From a checkpoint of a small image captioner.
Data: trained on regions of photos with short descriptions (Visual Genome), 0.7 epochs.
Rows from block 4 of the image encoder of a small image captioner, named by matrix and row number. Rows with one number belong to one channel. Each number is 200 + 30 x the weight over its row's rms, rounded and kept within 0 to 999. All counts start at 0. After the name is the row's rms in percent of the matrix's.
After each channel's rows are labels from the 100 images, of 14976, where the channel reaches its highest value: "top examples" is what is common among them. Only what is clearly more common there than usual is listed. The data: regions of photos with short descriptions (Visual Genome).
# convs0: expand pointwise conv (encoder.blocks.4.convs.0.weight, 640x160x1x1), inputs 0-79
# convs1: depthwise 5x5 conv (encoder.blocks.4.convs.1.weight, 640x1x5x5, trained with AdamW), a 5x5 kernel
# convs2: project pointwise conv (encoder.blocks.4.convs.2.weight, 160x640x1x1, transposed), outputs 0-79

convs0.160,092,195,225,201,207,218,228,198,197,179,205,183,182,206,186,168,177,240,201,237,192,175,217,219,229,198,158,219,227,241,197,192,160,225,217,236,145,149,151,290,177,169,199,239,259,194,211,201,208,222,242,154,241,230,203,207,175,141,197,223,192,215,149,222,209,197,176,155,162,209,236,204,195,195,229,231,253,253,226,175,181
convs1.160,102,227,250,197,155,226,241,265,197,176,170,206,183,218,218,160,254,199,215,193,209,223,226,172,217,168
convs2.160,088,209,254,188,179,197,175,159,204,184,211,222,220,206,209,187,202,181,203,192,200,190,191,234,177,192,204,198,214,205,190,199,215,197,220,205,198,196,216,217,184,192,226,226,252,238,172,199,168,222,207,217,220,199,160,200,226,174,182,218,211,190,292,203,269,199,206,230,201,180,208,154,275,199,136,254,153,143,159,197,226
top examples: text has "man"

convs0.12,093,175,197,169,231,251,139,219,204,207,136,168,242,214,228,161,213,253,208,254,179,189,225,236,183,170,171,175,224,235,235,179,213,159,156,205,209,210,218,248,202,233,233,169,173,205,186,195,184,131,203,132,175,156,246,190,191,191,180,221,253,226,213,202,191,168,240,190,193,183,195,212,181,246,136,164,203,187,189,197,228
convs1.12,099,238,231,213,208,217,179,222,242,227,236,240,186,232,223,171,183,173,181,163,213,156,181,157,158,156
convs2.12,094,191,212,193,223,191,217,238,182,208,234,195,207,205,177,211,177,190,165,164,135,167,224,147,202,214,228,182,169,209,219,216,238,239,260,189,210,183,141,195,236,198,187,237,173,163,193,200,170,215,194,181,195,114,219,203,222,226,184,247,280,199,237,199,225,180,201,226,181,189,195,211,201,208,239,203,215,189,240,232,213
top examples: text has "red"

convs0.32,116,166,186,168,184,208,188,166,163,176,229,163,232,208,197,218,188,178,221,176,211,210,137,190,186,178,206,233,256,201,209,210,198,174,197,174,237,225,202,223,192,234,156,165,205,233,257,172,205,203,179,216,163,199,248,182,209,203,230,190,203,201,231,243,166,219,200,206,223,206,193,165,190,183,162,207,217,205,259,254,193
convs1.32,093,222,204,204,174,209,171,202,170,246,242,214,176,186,239,225,176,181,171,237,243,196,174,164,209,274
convs2.32,127,211,239,208,181,171,197,202,208,185,176,272,224,205,201,264,197,186,214,187,278,217,170,184,219,192,225,204,250,208,245,145,205,142,251,215,155,213,161,234,197,199,223,197,183,247,211,230,186,197,184,233,242,192,153,212,263,199,175,191,191,239,203,245,229,200,196,202,155,188,230,150,189,236,182,289,212,175,201,179,185
top examples: text has "man"

convs0.634,105,194,218,157,269,188,219,197,164,178,180,221,230,200,209,186,235,234,222,219,193,172,225,263,156,223,214,206,228,265,203,220,229,209,184,183,227,140,183,199,201,174,179,176,223,229,213,192,206,291,174,242,234,229,174,164,232,224,196,187,171,169,195,169,211,216,209,203,180,213,220,251,210,167,193,192,234,179,204,274,242
convs1.634,089,187,233,212,171,204,204,193,204,156,214,205,172,256,258,213,191,190,221,200,134,239,193,157,176,240
convs2.634,112,216,211,128,263,219,221,94,171,183,171,229,227,158,222,174,172,234,218,215,193,197,199,166,215,209,243,267,196,278,191,226,191,216,220,209,134,198,266,192,217,170,146,186,226,197,185,208,221,221,161,175,163,208,183,154,213,197,170,179,179,224,126,177,211,215,170,202,200,199,194,177,184,214,180,262,176,249,211,175,168
top examples: text has "man"

convs0.94,093,227,137,183,178,165,153,168,214,167,207,195,240,183,193,194,209,228,167,200,211,166,172,191,209,179,197,174,205,188,215,251,172,236,235,144,222,235,198,233,254,166,184,170,232,169,164,224,190,233,206,215,196,156,184,164,164,181,210,187,213,216,162,218,202,181,196,180,194,232,196,188,192,172,175,203,159,162,188,201,279
convs1.94,091,209,208,190,166,178,231,221,155,194,170,228,232,211,177,205,169,150,244,189,163,178,261,197,204,149
convs2.94,091,267,221,179,178,202,228,207,155,190,171,151,122,121,178,209,207,190,191,246,226,181,181,141,192,166,175,197,169,207,225,195,193,220,187,232,236,207,210,180,186,202,233,168,216,211,245,192,275,197,220,276,172,238,206,168,210,207,186,164,204,236,177,225,236,215,221,175,214,200,194,205,202,280,178,158,193,187,204,248,217
top examples: text has "red"

convs0.552,097,162,173,166,192,252,183,208,233,174,246,173,183,165,170,203,212,187,153,189,183,197,224,239,195,191,199,239,231,221,220,225,217,264,234,247,192,210,173,187,167,222,208,216,149,141,177,192,188,198,195,219,267,223,182,140,209,210,271,198,212,199,198,144,182,184,183,198,188,199,250,200,193,232,196,151,157,165,240,171,215
convs1.552,103,227,223,173,185,172,250,212,167,233,218,174,155,151,196,190,223,208,170,180,155,197,181,201,133,223
convs2.552,095,176,220,206,137,213,140,221,189,197,174,229,237,162,205,247,224,214,170,237,168,166,192,236,177,206,162,250,225,199,221,205,117,203,145,202,182,242,213,137,234,204,152,185,194,217,221,154,192,174,156,254,198,231,209,242,228,196,224,175,173,168,160,153,195,193,180,198,210,193,213,194,204,191,194,166,209,173,203,208,233
top examples: text has "red"

convs0.515,093,165,257,140,190,201,162,227,248,195,171,163,211,165,219,240,198,224,151,212,236,157,199,196,194,151,143,237,155,227,191,182,181,201,201,247,203,249,228,127,202,207,155,207,226,153,201,186,153,235,151,166,199,239,166,207,244,199,190,128,176,190,158,217,216,173,185,209,197,220,252,222,193,252,201,170,159,199,196,182,181
convs1.515,098,241,250,261,231,176,214,214,227,174,210,205,237,204,146,172,182,190,221,151,200,199,161,222,207,171
convs2.515,094,179,209,222,172,174,199,193,202,201,201,231,231,205,241,191,206,174,180,184,181,213,245,274,255,157,244,270,203,187,234,197,251,206,228,215,136,151,177,217,192,183,178,153,211,236,249,239,209,185,198,275,201,186,180,172,188,187,154,204,180,205,205,199,185,198,227,236,193,170,167,184,166,224,144,218,187,186,224,233,192
top examples: text has "red"

convs0.482,092,196,201,188,228,175,184,194,190,143,213,196,194,245,186,203,219,179,181,202,192,198,242,261,204,205,201,228,210,193,181,226,216,189,162,256,256,235,173,185,205,226,201,167,226,191,177,158,174,124,201,171,217,194,254,119,229,226,221,187,173,198,237,239,143,162,149,171,234,162,232,251,216,136,216,213,256,179,203,228,227
convs1.482,103,225,168,170,172,214,169,180,186,210,167,166,232,194,212,235,164,248,252,201,171,165,170,191,244,236
convs2.482,102,198,250,206,187,161,218,191,173,246,218,223,204,136,196,202,221,238,179,240,210,173,226,189,231,218,233,178,183,153,228,187,154,188,201,236,198,255,191,198,171,169,231,208,209,237,195,232,102,197,232,168,204,168,190,241,183,210,209,260,153,184,203,186,240,206,227,205,178,207,175,186,231,189,189,224,231,154,240,221,166
top examples: text has "man"

convs0.546,110,215,207,156,202,173,181,199,221,184,177,174,170,214,192,177,162,196,181,175,177,201,207,207,191,188,190,230,241,225,153,213,193,189,65,170,177,193,195,179,193,186,187,186,235,185,174,221,209,176,180,197,210,254,222,182,176,192,229,172,205,194,151,207,148,207,203,156,218,185,205,177,245,232,205,219,199,166,177,186,171
convs1.546,100,196,221,167,161,164,186,165,152,229,197,220,276,231,175,193,208,262,220,188,209,200,211,203,185,228
convs2.546,116,154,233,227,139,199,178,200,189,194,203,213,208,133,180,212,180,208,199,167,242,227,182,254,218,231,219,207,165,162,233,184,164,235,227,152,230,192,158,172,144,213,156,179,246,165,192,201,188,173,161,191,162,182,186,174,218,244,173,215,180,196,205,179,185,134,172,183,206,185,168,134,179,181,165,254,195,262,167,245,251
top examples: text has "sign"; text has "red"