Weights of a small image captioner.
Model: encoder arch mobilenet_v2, decoder activation gelu.
Training: soap at rate 0.0028, batches of 64.
Data: trained on regions of photos with short descriptions (Visual Genome), 203450 training examples.
Rows from block 5 of the text decoder, named by matrix and row number. Rows with one number belong to one attention dimension. Each number is 500 + 40 x the weight over its row's rms, rounded and kept within 0 to 999. All counts start at 0. Numbers have three digits each. After the name is the row's rms in percent of the matrix's.
# q: cross-attention query (decoder.blocks.5.cross_attn.q.weight, 192x192), inputs 96-191
# k: cross-attention key (decoder.blocks.5.cross_attn.k.weight, 192x1280), inputs 107-213
q.77 100:532480518586500514426538480524497482462499536446424484443439509520524485514556531545504445456428510490471475517515571470523474453457515510531456494507444504457517552479495441566566517509545459491479470505570457528493503524556492554581411564469490539500495521491601489482486577575490490523
q.78 101:495495510507545551477443518562477539477537472526565514469470500449508492497543479525485496446556546435555543523539481437493472531506629542472522469422539463438512504489484534453480404532521521526470575481477568536543437457513522574456553455472524462495544480575431504501508471537482536485
q.79 111:470513495459581519506584439484478488468556506582480470541495553469529428450477505428500474489530531535585519546442510552514495496445484501427581535519537597464573509535381528478511482511477519491490539477452573478485457511524518511462478412541490530476533447594470474510514497503543480457
q.80 099:457548489523440520478492457550449597446438464446489525525460450464462462495535567481465473534496439524464537549468490507506492578509493469519457439457475567546447495479488466529458532527566435462411550483615519554496529448527497519464483462503526476488453616477521521484468520526445483490
q.81 105:441500588467537513508524496510438505560515441532556468486462540501505498517588493507454578486447470462422492541418466469471524465391513518500497384560523480445453497443506543531472461526549541462531512469498505466466446532503460560455501487552479529477485480482546477489512531478475512437
q.82 098:505497445525521494472575492474464528489431463542441562432511463501511535510439446456438501528517557554470461526460491522454505448546449463604534464517487508470472523539532508523529536497460498468467478455492528413527473489494476454447563496470526502461543466499490516600519520435542509475
q.83 093:480524471472610518472511523434507516454500483491445520527527517505529432454430464494510488575594522549485492477461529542526533536603486451512499555554520462482559491540464455497443530490527528521449557554416474523489478540441465539528495409457519514429540497514487427453536493471494439430
q.84 094:520518520483515505518409531488509459449499508545488538564471522496457463528529524564489506482512511482490482536490462511406476483493496503486444398545586495514536525485425478595487494550489484403520544467471547453514461565489431559496542493435459497515463502520562443492452527501507572482
q.85 104:461512352425493521504518432448443536536532525504492506519485443408556438530567490564524475458478520559522524475531581482481512471503466467537493507478512535540390463456486495486542462516465453497484518520443484424445470503503464464500551537508481494552588471532515530500444489488545520455
q.86 091:516511470515493439504484534465435432530452465543531471435469411495464492488567513515457460480521493548512452553484480469373563486564455402549509499456475543450540539532417475514535548537569474473415549561516525546497544506535592527479520494481521510458446505481486455437499481556510441492
q.87 109:473497517498541491521457514474535474526420455446511511504554510506490569472435515505547504509505520490390446498507487535453540492466537511563428476405486471530533522526458518494497505508498478472514501492488470506550581474463477414476476543495453496464449575460486448528503480470504477572
q.88 089:431514496482431577441533483542538561491463512488448512454462428426520495462489527500480529467410537497494507529432489515506542493522540556513462539545549510530506494467497404462487480508522505466466535444589501499488516558558505495533504502543493470513488573508526481507438507485549442496
q.89 102:471476498503466474542566527447474435553514507455470458408465482511533492535494501523466467510497531453487475493491480444454525542412488428548421513488479511442424476540547558456490506452485528455514544516530486540523421526504502512438561508514447547480541453504511513497514501426513498451
q.90 093:508548504501511537471454488468529457446463582475480501565551489459523466528440465569451459445536486521462551480482442537475491543456539487468474513498432561451533485505486503490470453517495427526512489498516464530510460509507531506548507412462539546503478566482539486487464551506526576609
q.91 100:519460500551498459514524449526541505517508456473514487535454555436401497460440520418489548486545464527425522463545455579511547578513507509602438453434455512424532587444493482497503518532498507457459543475513480550525561448493484558472468488429549496493518609501502494497519519529475544551
q.92 097:469476482531520441546602528547520516532534498417445487536494548528503465512542569426529491402500494494455513514480483564496420533501502450473536450368516496403514513474395481541505514566477553481492484536506514513489521480489519473474507445481503508555483445450531517539476422490503483507
q.93 096:534513503448460558401556484506563507451548482499550471508459542480478493474534485495502425487563475584440513490494444473489501482516499530521517494555509568531482511466470531415591548543480483520481516480497565444482552479529460483529520437565547554556434447554452486436527471506496541520
q.94 104:462439450544519524467546455508491472503492399516505550447479467515515474502562555492495521461534449497515488519546515530483558488486511461528485565406549567440504474471421497538550513550439496559547471492521486540434487480519514512532540493472498489514451495490491472411484538502492482544
q.95 099:453513504556511490467490537535489454532511499534524469520482550544448514499455478535511518489476513480599408478444569477527483493527508539504528526499489489462557523481481505520505488532524514551498441487454504439472488475547498489499521543447510495494491449497523441567551488464490508651
q.96 091:435433545432435469528487547500467475577461489558566563488485442488527526499561500516495497490509505540456479518536442479518516507432524441576442515515544460502516486517537463546480504491566511499462500488543465555555451509517437496548495467464452455510466582549420448512463536541501509547
q.97 105:527519476515437478514505502558484543489556438508504489540541526534537530504566478567538412440464470538550521532492474430506492473545505463446586441495556528547438537560484465486484462555456489544507446514509494504504515508521513535517502479542490494548486479456588509533501476562501501485
q.98 096:528477461573449522548496507488489520498520474565523508501420493488517405443516451490493555461432536492506458404563537503483506459516548633517501537493468418523455507492560485485502464521529489510447523469577478475486432516514444520527378501451567504530598496537530520493510531605467480470
q.99 106:522491504486444522521534529582505525509445531523510475516538437462442482439505514513540458542471477476430469431573518493476542524490493487479521508464475443459533444503584568584435592394505521513489436499518499512528500485512430513482489488484539505575526432478472558500454523438486542527
q.100 091:383554475496474514476421499520518478521464521509464553466508475437515553534502461482525479446457511489529487513460411482462510498491570500448434484498540571517437574433456502458475503463482517467533521480519559541457520516599583526531493543549461526536549513505508460522506490485549540556
q.101 096:540506445518525513491497458471518471450523460529449489436467500515453489508451450497426500511571459515517524539550495588519495467551536535508497532500496475563498477550526505448509484494477492499510505470525514494596482509451480550443556487457535436441527414480501452490533503474555508532
q.102 106:435507499435430471460560485482500436544521560459530505459525465530514548500534530440469513515574493537484539581516523537484540418529491466471477409493539530514492488530376503519537466486542459499589477504429524419463546478529448492548492447490463550477495517498477512463454518477497498532
q.103 092:436500469496481514580567475585564508457465450533538572512455501538517497558434543469577431447456512526508489443553464511535480533432543493509534532466536475500482548582511511509495495508505527536536518478563453455451482472530540401482527520491486555494527486436491446491532490503505510501
q.104 085:452495526481562463558482520536477558435529488540457523514541550584526553511554520444501481556606435588493473535583434546562557448477547435519527501518547501574491481496454471466533472518496502465458480556487498489451490533534528509551615475528498485500527467524447431499447557565513589498
q.105 092:511440447512505500557502518547451536506553450433511491462549536437486536508517476551497535414470502498445493486510551459498504450521589484523489456435558505490501467485445546457500378480514537538538473497512515502530493517530479425517549555514468465493472531428448474557506477530526524504
q.106 119:432535536525485536502471453478498482497480497554583447533573529552437481486466422507545507501494500431588578406457500472503491511479528514503536502495485497469509451504455474513541481477536508527468454524461428460427449531565527469503490482475464477458495495503553494549542473517506491481
q.107 093:504542524521541507528481504448552556522449524491466529434514561477482472479521531453489487533456462491525531576398506454416543489502548471441468539498539470439525485440501457546435503488548485410531541526557468538510553461531428460448522532486456552535412505442556464571487522478443520498
k.77 099:490518428485453531512542514536456455538465489525536572521482512452518532537530532487543447506577468461559473457484508452486462504471483551477526520516480536434512473580526497428465557485546574533459547511551543554391385417505513536513472419520524495499421507521492487559548541430538488453564508437524505517453486475495551
k.78 097:461494534485566511465496461440424540465481484485530533492507503516537529473496480451487617504463545503508540446395513523500498534487497468551466528551526584450451476468483502557482462530518487455508490505578481553482532520548440536489552547546456527470482511564506549555573458462551481525499510492568453524561572541480531
k.79 098:523529528454523532442536477518494480503479530470514494529519498528463510514465472438536451504427552523542514489545508574484523556532503599495499444544441549470457526471496522525475514468502483546491477483536433537604524531552521542528529564495550447492490529484466483491473492463547523534500492516494468459502490504482405
k.80 090:476537440474431452549504491537477493484505525502446476416467579471612447475558541491477506554551552489484514404536509499509397544448507516474477464515463558499493471487503437517520446532536504423495507539447453481491472465499508517501484472512495509516504423481434506488494537514473452500455443514556455531538561494476412
k.81 094:508416483472544500476534497514572523520502491486530491568464557511491530448496467460571503473509526516480435529430599504446551496535495491465607435539573529546494477465548483568533542478530545495483575442531423501500474456464517498605600488555465518561510455516538501533518520484512616487509535510458444489457508497483477
k.82 104:583549519470443489455497513550566543524497489461442515502408515518496468435515447517533502517533538511414408485544536448558505553586540605440519475467515490548541517454502554506515494424508596582503489572476515488428522496495475449481485474531527524478497451516519442506551421504604494528453500500451492454475525540530479
k.83 088:452511564495542544465538530464508522513418537578536496496483509542522516531489532589481455505496560481478533597553518522503515549539481455451445495546498431483536549590497564497500514452467462495578514522535573513587495561533584510481593533540520565481514592476532439486480545507556427464484544517481506519512466503470534
k.84 092:480563520553488496514498488484494471567473495519491562432523518465434609471462534519482496458494532526502520549462476489537459475539492465550527567580555509556501454470523450499502498436514541520477573500496505470571526489527513453518555545450467547488494562522481485446543550448454546491479469483436526462491478514501515
k.85 100:514557489486558532547528446464494504464539502557509587545480508501419477521540426517475445483557454489506518469468493506534510417492528528536476463596522490497493500464474526500468470473441550470515515470435540543494470483451533487541535474466429474458525519449457465427505452469536492540448474579490468430516510529468519
k.86 092:526538533479515515491616565565508493494488589529499542490472508486561476519458504529537473488535509538531497528480501465444522528441585548482493535502508570451459506470515561431443532490475498528513490519498534535440485488510484578499496531509563521525529429536520527516521455502552500368472535475497568453431426565485497
k.87 100:459498484542506562495434498524579473484539518505489479478527506512471467433436546498455510456449533507457491544429498544468517506454451532528503540529530493500500463447534477497517449537482514466559585431455526512575482495440543515433522541458509471527517538471529561436485531485445486453437543479408585510540565495533497
k.88 091:497501428544560471503511520581578503457468508465504574462500486466548540502502473495584504534517487555503424554472464524463488509483396444455465529520442484416465492501534444499515492471559509514487509446495470545489549531503482503553526484458508446466517528457493502526463487460457478533457446446454579485466489489496519
k.89 101:496482458547493485482501495542481459541502463447449474514466492592470476420413490534531483492482474547480430511450514561545521505384531515457496492490562504535520477507567470467553546458503454501451445572453596526464409550440431489471542527478523427499502526514511454446576451446462530516500471524541524517442495554438515
k.90 090:478471457509465448514525524488451453480485494506473570481458491425506520601497445493566495502452502522556479507513467484583480466490509498590529432490445498462471472522417550480496510503459522454476520468525557454454469491512413553500466475473493521540557586503470455459443492482473522435522557509512541471498457511540477
k.91 094:493527560508506574470480534447497481499541548494439503450533501486473440451531516412430501469451520472501473469557545496486475526469430563589541401477597576542451552510434513461535567491499510398470499466525513493527498566462584500487467572508443520479496526494468477426492550491504496579540446517474487570465509590509473
k.92 094:463532529527475508498480457562516432409582520474476516492554575467474535519508520445455524404539523486453537482533486502554464465548529524475554473489560454497542559487493541404538537565498471477481472492511464388531453542590483486504473540440519450427534508460474481490518490462586518532450458498483436513481487406451512
k.93 095:541492553496458472531463548461493511511499583538542508567503432447525559531545491437452504491471573532453522501538474478482464528480444460527505460553516526566479541485505479512466553519484541455469477507515446494551509569491455447497488530448432507516558500472506520556534434516595470533471493537521463483519498530496521
k.94 100:511492530430513542495514480560466492470522505495422630491529560573493507499515529512511509469468442492591536453440479514502553461518469520464486548489507518478470489482540484463562426464552490519451449565493524447403512508482509558527506542482531515516455518444494512475521449479471513451515517480564481450533518545479500
k.95 097:486521573460518512474569502551546419539486471498467566574501517523467501530417488490528508497440547487514537485483470443515510534556475544512473505509525412497487487552519494519593505492517509554490452477513475467506528513552552532464522488543491497534435496494553478505441467592582497450563555470502557510507436509477502
k.96 097:432445519534493550507521488492484539480551485564531512495505496526514500471457487496499575530521467464584505500433488552513522485550442396525505554519497550524479519475501504506529522473450417469453527487512484476523506489454576526531485551486453436529518474490503501448508551552440533456468475512479611472495487520554461
k.97 103:430481480528503451556447462477432496447510565442492533461510565498502478538484457531456544586541506434511596405500498463541479555430626420482592470460487439514524525522547493445528527499547501442483452489534476541533504545589506502458450495451532528461569457542478435465486506530593483523521521527536537502530500544474550
k.98 094:507466538458494568534457504520466535493510457491440505520480425484509527513566514523506489536558536495521568483521464512499476540491514569498569567480445511442422491516471491538594495510461482564437530497506492555565523517591492520551452557528453476545481546559475546479468537478436490556533467482525543555478493465540508
k.99 103:478505434505482486538467546584534518479532501504477325460489470516522466547544478463412492471479494513473505473527465441516561433459486549463449419501408484504497496502477535505471489501485541508482489512513493465512625456499405528515473506476518459519516581499473460542495611477472564579529471516539466535469439541551522
k.100 097:443441507549504457530506514524509440517505460512515591502519449402528471458436471530483439485497585485485498514417474506517525461547537495494548509478496572544469497486524478454432507577457480544526483552457526452368447480432472518522522464446523510474482427429476564456546561514517541557580462485468508485415526558485540
k.101 097:541469448438493519460540552450518479474407519507446491532499515497489442485464495547449501436515501457487523521466519512544505504513478548487502550503471508526537536506496491451475550562548531504544477569471553501571467533492409445526496560514485474472496464536494499410480564533537516452483544468509519494455470567485564
k.102 096:537488488464559500488597503478491548561499492467491556524534551497448445394505430418488516545494462468502431441542491526564493471527477441428474465539543495486585474492440496483500495438462473503536505533464431485552453509496532463504492413594435410482472457430490469476567506443447544468441520450470494505542497505515488
k.103 096:435463524523477536527490508441466561530490514396557553556521457488496439517436498517492519538438507557486476450493412542523511502506471544501470528455546404461476496561475489436493422507469504500520492525478501478559492494531544553528486546451466488489530576462481543545535540463547430492452507501509526445508479497528546
k.104 086:468520506516482524456542488467438493519453480466495447576503515459436427546458509454521521597498547510502544495493522532579474465511493452536488431522582516545515459604494484559514536562436504454556502450449518478514514551523514521469525542464437486442500449484403514465547496583491488509439463477497565500481522453560559
k.105 093:442499465549452588537407442410480551506518571455420560592545479481433552451531477494515530493514492591552434491462437503532521494453548474489454501537526480506437480515486462462603547449394508520552439477484418508551458546497537471559477475467503544476530513534485509530474514529468473556495443549491579430519552465430464
k.106 108:439487412501492518472480510545500543497535487401549525584495474547569511517470571500508516478543428510506487446497465471554457472500550435474471531435487470475442506489461495475483503568559504536497491480469525457465538543504505487486491524490523521511517463455495508547419551558495525498569500502544495540589438470454536
k.107 096:498527542497456464482502499486446509537466460455559518545522578439501451507466601494519510535489546479514502508531531443496485514453553552514480385524555483509534512472539569484531524477473561556480507427548457513494464468544530475503537505507548512453458522507505534491520611575417502471508539466536505488503473452508513