A small image captioner, trained from scratch: encoder arch mobilenet_v2, soap at rate 0.0028.
Rows from block 4 of the image encoder of a small image captioner, named by matrix and row number. Rows with one number belong to one channel. Each number is 128 + 32 x the weight over its row's rms, rounded and kept within 0 to 255. All counts start at 0. Numbers have three digits each. After the name is the row's rms in percent of the matrix's.
After each channel's rows are labels from the 100 images, of 14976, where the channel reaches its highest value: "responds to" is what is common among them; "place" is the part of the image that holds the peak. Only what is clearly more common there than usual is listed. The data: regions of photos with short descriptions (Visual Genome).
# convs0: expand pointwise conv (encoder.blocks.4.convs.0.weight, 640x160x1x1), inputs 80-159
# convs2: project pointwise conv (encoder.blocks.4.convs.2.weight, 160x640x1x1, transposed), outputs 80-159

convs0.391 109:081120100103111128179080154169115152115175192142122089156126102082164154168105149076169107087098133158119150119087132140183123089158137138115123060074115125116135135123162145082106073210104131144138118171160180145120151091108109118137181135
convs2.391 102:101136081191097129110053129098139194116136110089149113132100134156034062175113118138100161119067142125116081122079156058168136142096124109100093094104117135090186092118151091126159149116169068084124115147093076091121115163120142138153133145
responds to: text has "man"
place: top centre

convs0.596 101:108144127164129142122125129114093086134188137132168176095117154139096127123103139132162158140153147159136112157154137149141120126132138150158119156065184154057119149075150094170127092123132155147123139194194166133145156152084138128048108138
convs2.596 099:124079121131146138148168211148077120133097139085081141115126058122080105107099073079107149094084077097167147121114143103176204109156124103116080082150157145147145088108112171106152103161119120151156138097157174092160078105174212065132124142
responds to: text has "sky"; text has "blue"
place: top left; top centre

convs0.489 104:056116119094125105137103120246075121155164102152166145104142156106159170124172144096097073106095150120169170098106095127184161090165135074018120089075110107159092108109085184108128161087105111119124115094103153142173134154123106137077096096
convs2.489 102:141162120205137058101097125110158111162099171097074116140147085069102139122119133076179126132114148073136094136152188178106136137126116143127114119177122131140075145127171137170126147203165134135129179133137087162177094095102099089094104122
responds to: text has "man"
place: centre; bottom centre

convs0.305 102:158168139112130152111154094134145128121109168101135118101140076134103151153164087111136146115142133172110158136093145100076187058173107186183152157163139117132101150156198136047091172128146101241127124103146111148095091113156127113105095185
convs2.305 106:122150098098107098154125168160154136150131144143161091137147119169136140128119111122105137062090099122121091207165092123122095123102120075084143053081100139151050179119065131120088111091127111109126137101186080048168120081144146130166216073
responds to: text has "blue"
place: top left; top centre

convs0.482 092:090105086155119136215104114117181129090088182176166189116095122138135091117130110120135166135124156098152138137129088182150049158091131130156143131141147147158131084181116158101102107144093139133166109114117171114057123123096099125110150125
convs2.482 102:067128153132154109093152085124111113121204193104187120092085168093100133093134118175103155149124168165128142077103121123137121211125187153161167148116084123174123100108118101127137161146186139143057109099145085107154137120101128160101166067
responds to: text has "man"
place: top left

convs0.515 093:160135109159109184119115141170144141165193088155125086197073143095170169094140167174145156094150131151155130120112113139132150088108101134129130114133133127141158121127149155136200135086139100110164083115123124102177124156101116096139108212
convs2.515 094:125114074107092097160153116101084140098141133093130137183127119129133158143159138219136172136126099101199129136140107121121100102135128086119155161108058168162182112079187147159134161228197134096133157140091153133090157113157141125103120153
responds to: text has "red"
place: bottom right

convs0.356 091:164155145182164075146094174166077134154127133110141174127168048122110136115088187159142110130138131142148106115101147162129159123083085075064107155156096159157123136078138107144130146155098148128217133179067160124091171114206121193124154141
convs2.356 100:109147206158060131119138115081110071125093100097152103133186111135115106090205135146155074138057213147115139146142096113127160163112098176061149118117160096097074116140113125099174142132110166135150114154124097138082132145109152129151117146
responds to: text has "sky"; text has "blue"
place: bottom left

convs0.160 092:130148098115165092106108138102110192088132092156168037113174119145118167117151101082122139142130136183143094119150113156093103092121129095072101126148121106082115076090165222120127140147083146117084193113195131083132159102104125105111106113
convs2.160 088:145186168136221168136150122171188085158182159088110136143174171096119167162141157135128132155139185120054104161138126109136099118136118166153123056058114113115098143112114166171080148122079143107137126101131090121094103148143099182049070154
responds to: text has "man"
place: centre; middle right

convs0.34 100:119131081127144123157130110148147160151121165076138131123136106126096093133106168105082111175131155119154129112129145170127149069189099207102087132122107160181058132031129112072089103124162096158141112127138096152103108162171141109048114142
convs2.34 107:059104191172089188110148140144098123176163064109087154133205109150084135164150161070097117095162115159131095054097097133137155081181151070137118141117143163104088056120106153112132093149136165120141176095162155103163138185136111115073132145
responds to: text has "blue"
place: top centre

convs0.630 101:122122125094146182142152105144133072064063119119145193091174137079114181115116134151139151153109151100121173075200124100115169160111132150145120111100072104120104130105123125097077102161190162088136220092128148134109105143188119138151123136
convs2.630 111:120089105124152113138144116114137101140139133142109146135107145108080137150147119154149169104138181102146152049096125131162125099118132129123095076175097135141060094114123054122154106180125140141197206083143089120176163112174110077116197093
responds to: text has "sky"; text has "blue"
place: top centre; top left

convs0.219 093:178082134129120146107123131149165134147163105137178129192093128114143123097113125143136132155118110147162100147084100069155115149103078154122093110185156209136078086144141148108101136066128125174170114096134150138101105129099094113169134110
convs2.219 088:108143137187183134138114117094130123153088141086087119100121115130150070152124164121127067120138170105132105112100118076081102158145144139162149139183132092204097160167107143187175123133165184115120093092186105152176177118082149080146215113
responds to: text has "man"
place: top right

convs0.69 099:108121119182111131124148086122117128165117102056156070103172148142146167052079102112143136082131129092147121125132088140099184147100158071138109175135117061131126135140190133154070119122090129156107099111106115101143141122091144089109137168
convs2.69 100:144197152148206134108131162154131149130119160116077121128035095119088115156139126148092148144169120113139129159104059127097132149136107165134135131130171108163108100170124108138183174162079122137189184127111148203131114143146118093158152237
responds to: text has "red"
place: top left; middle left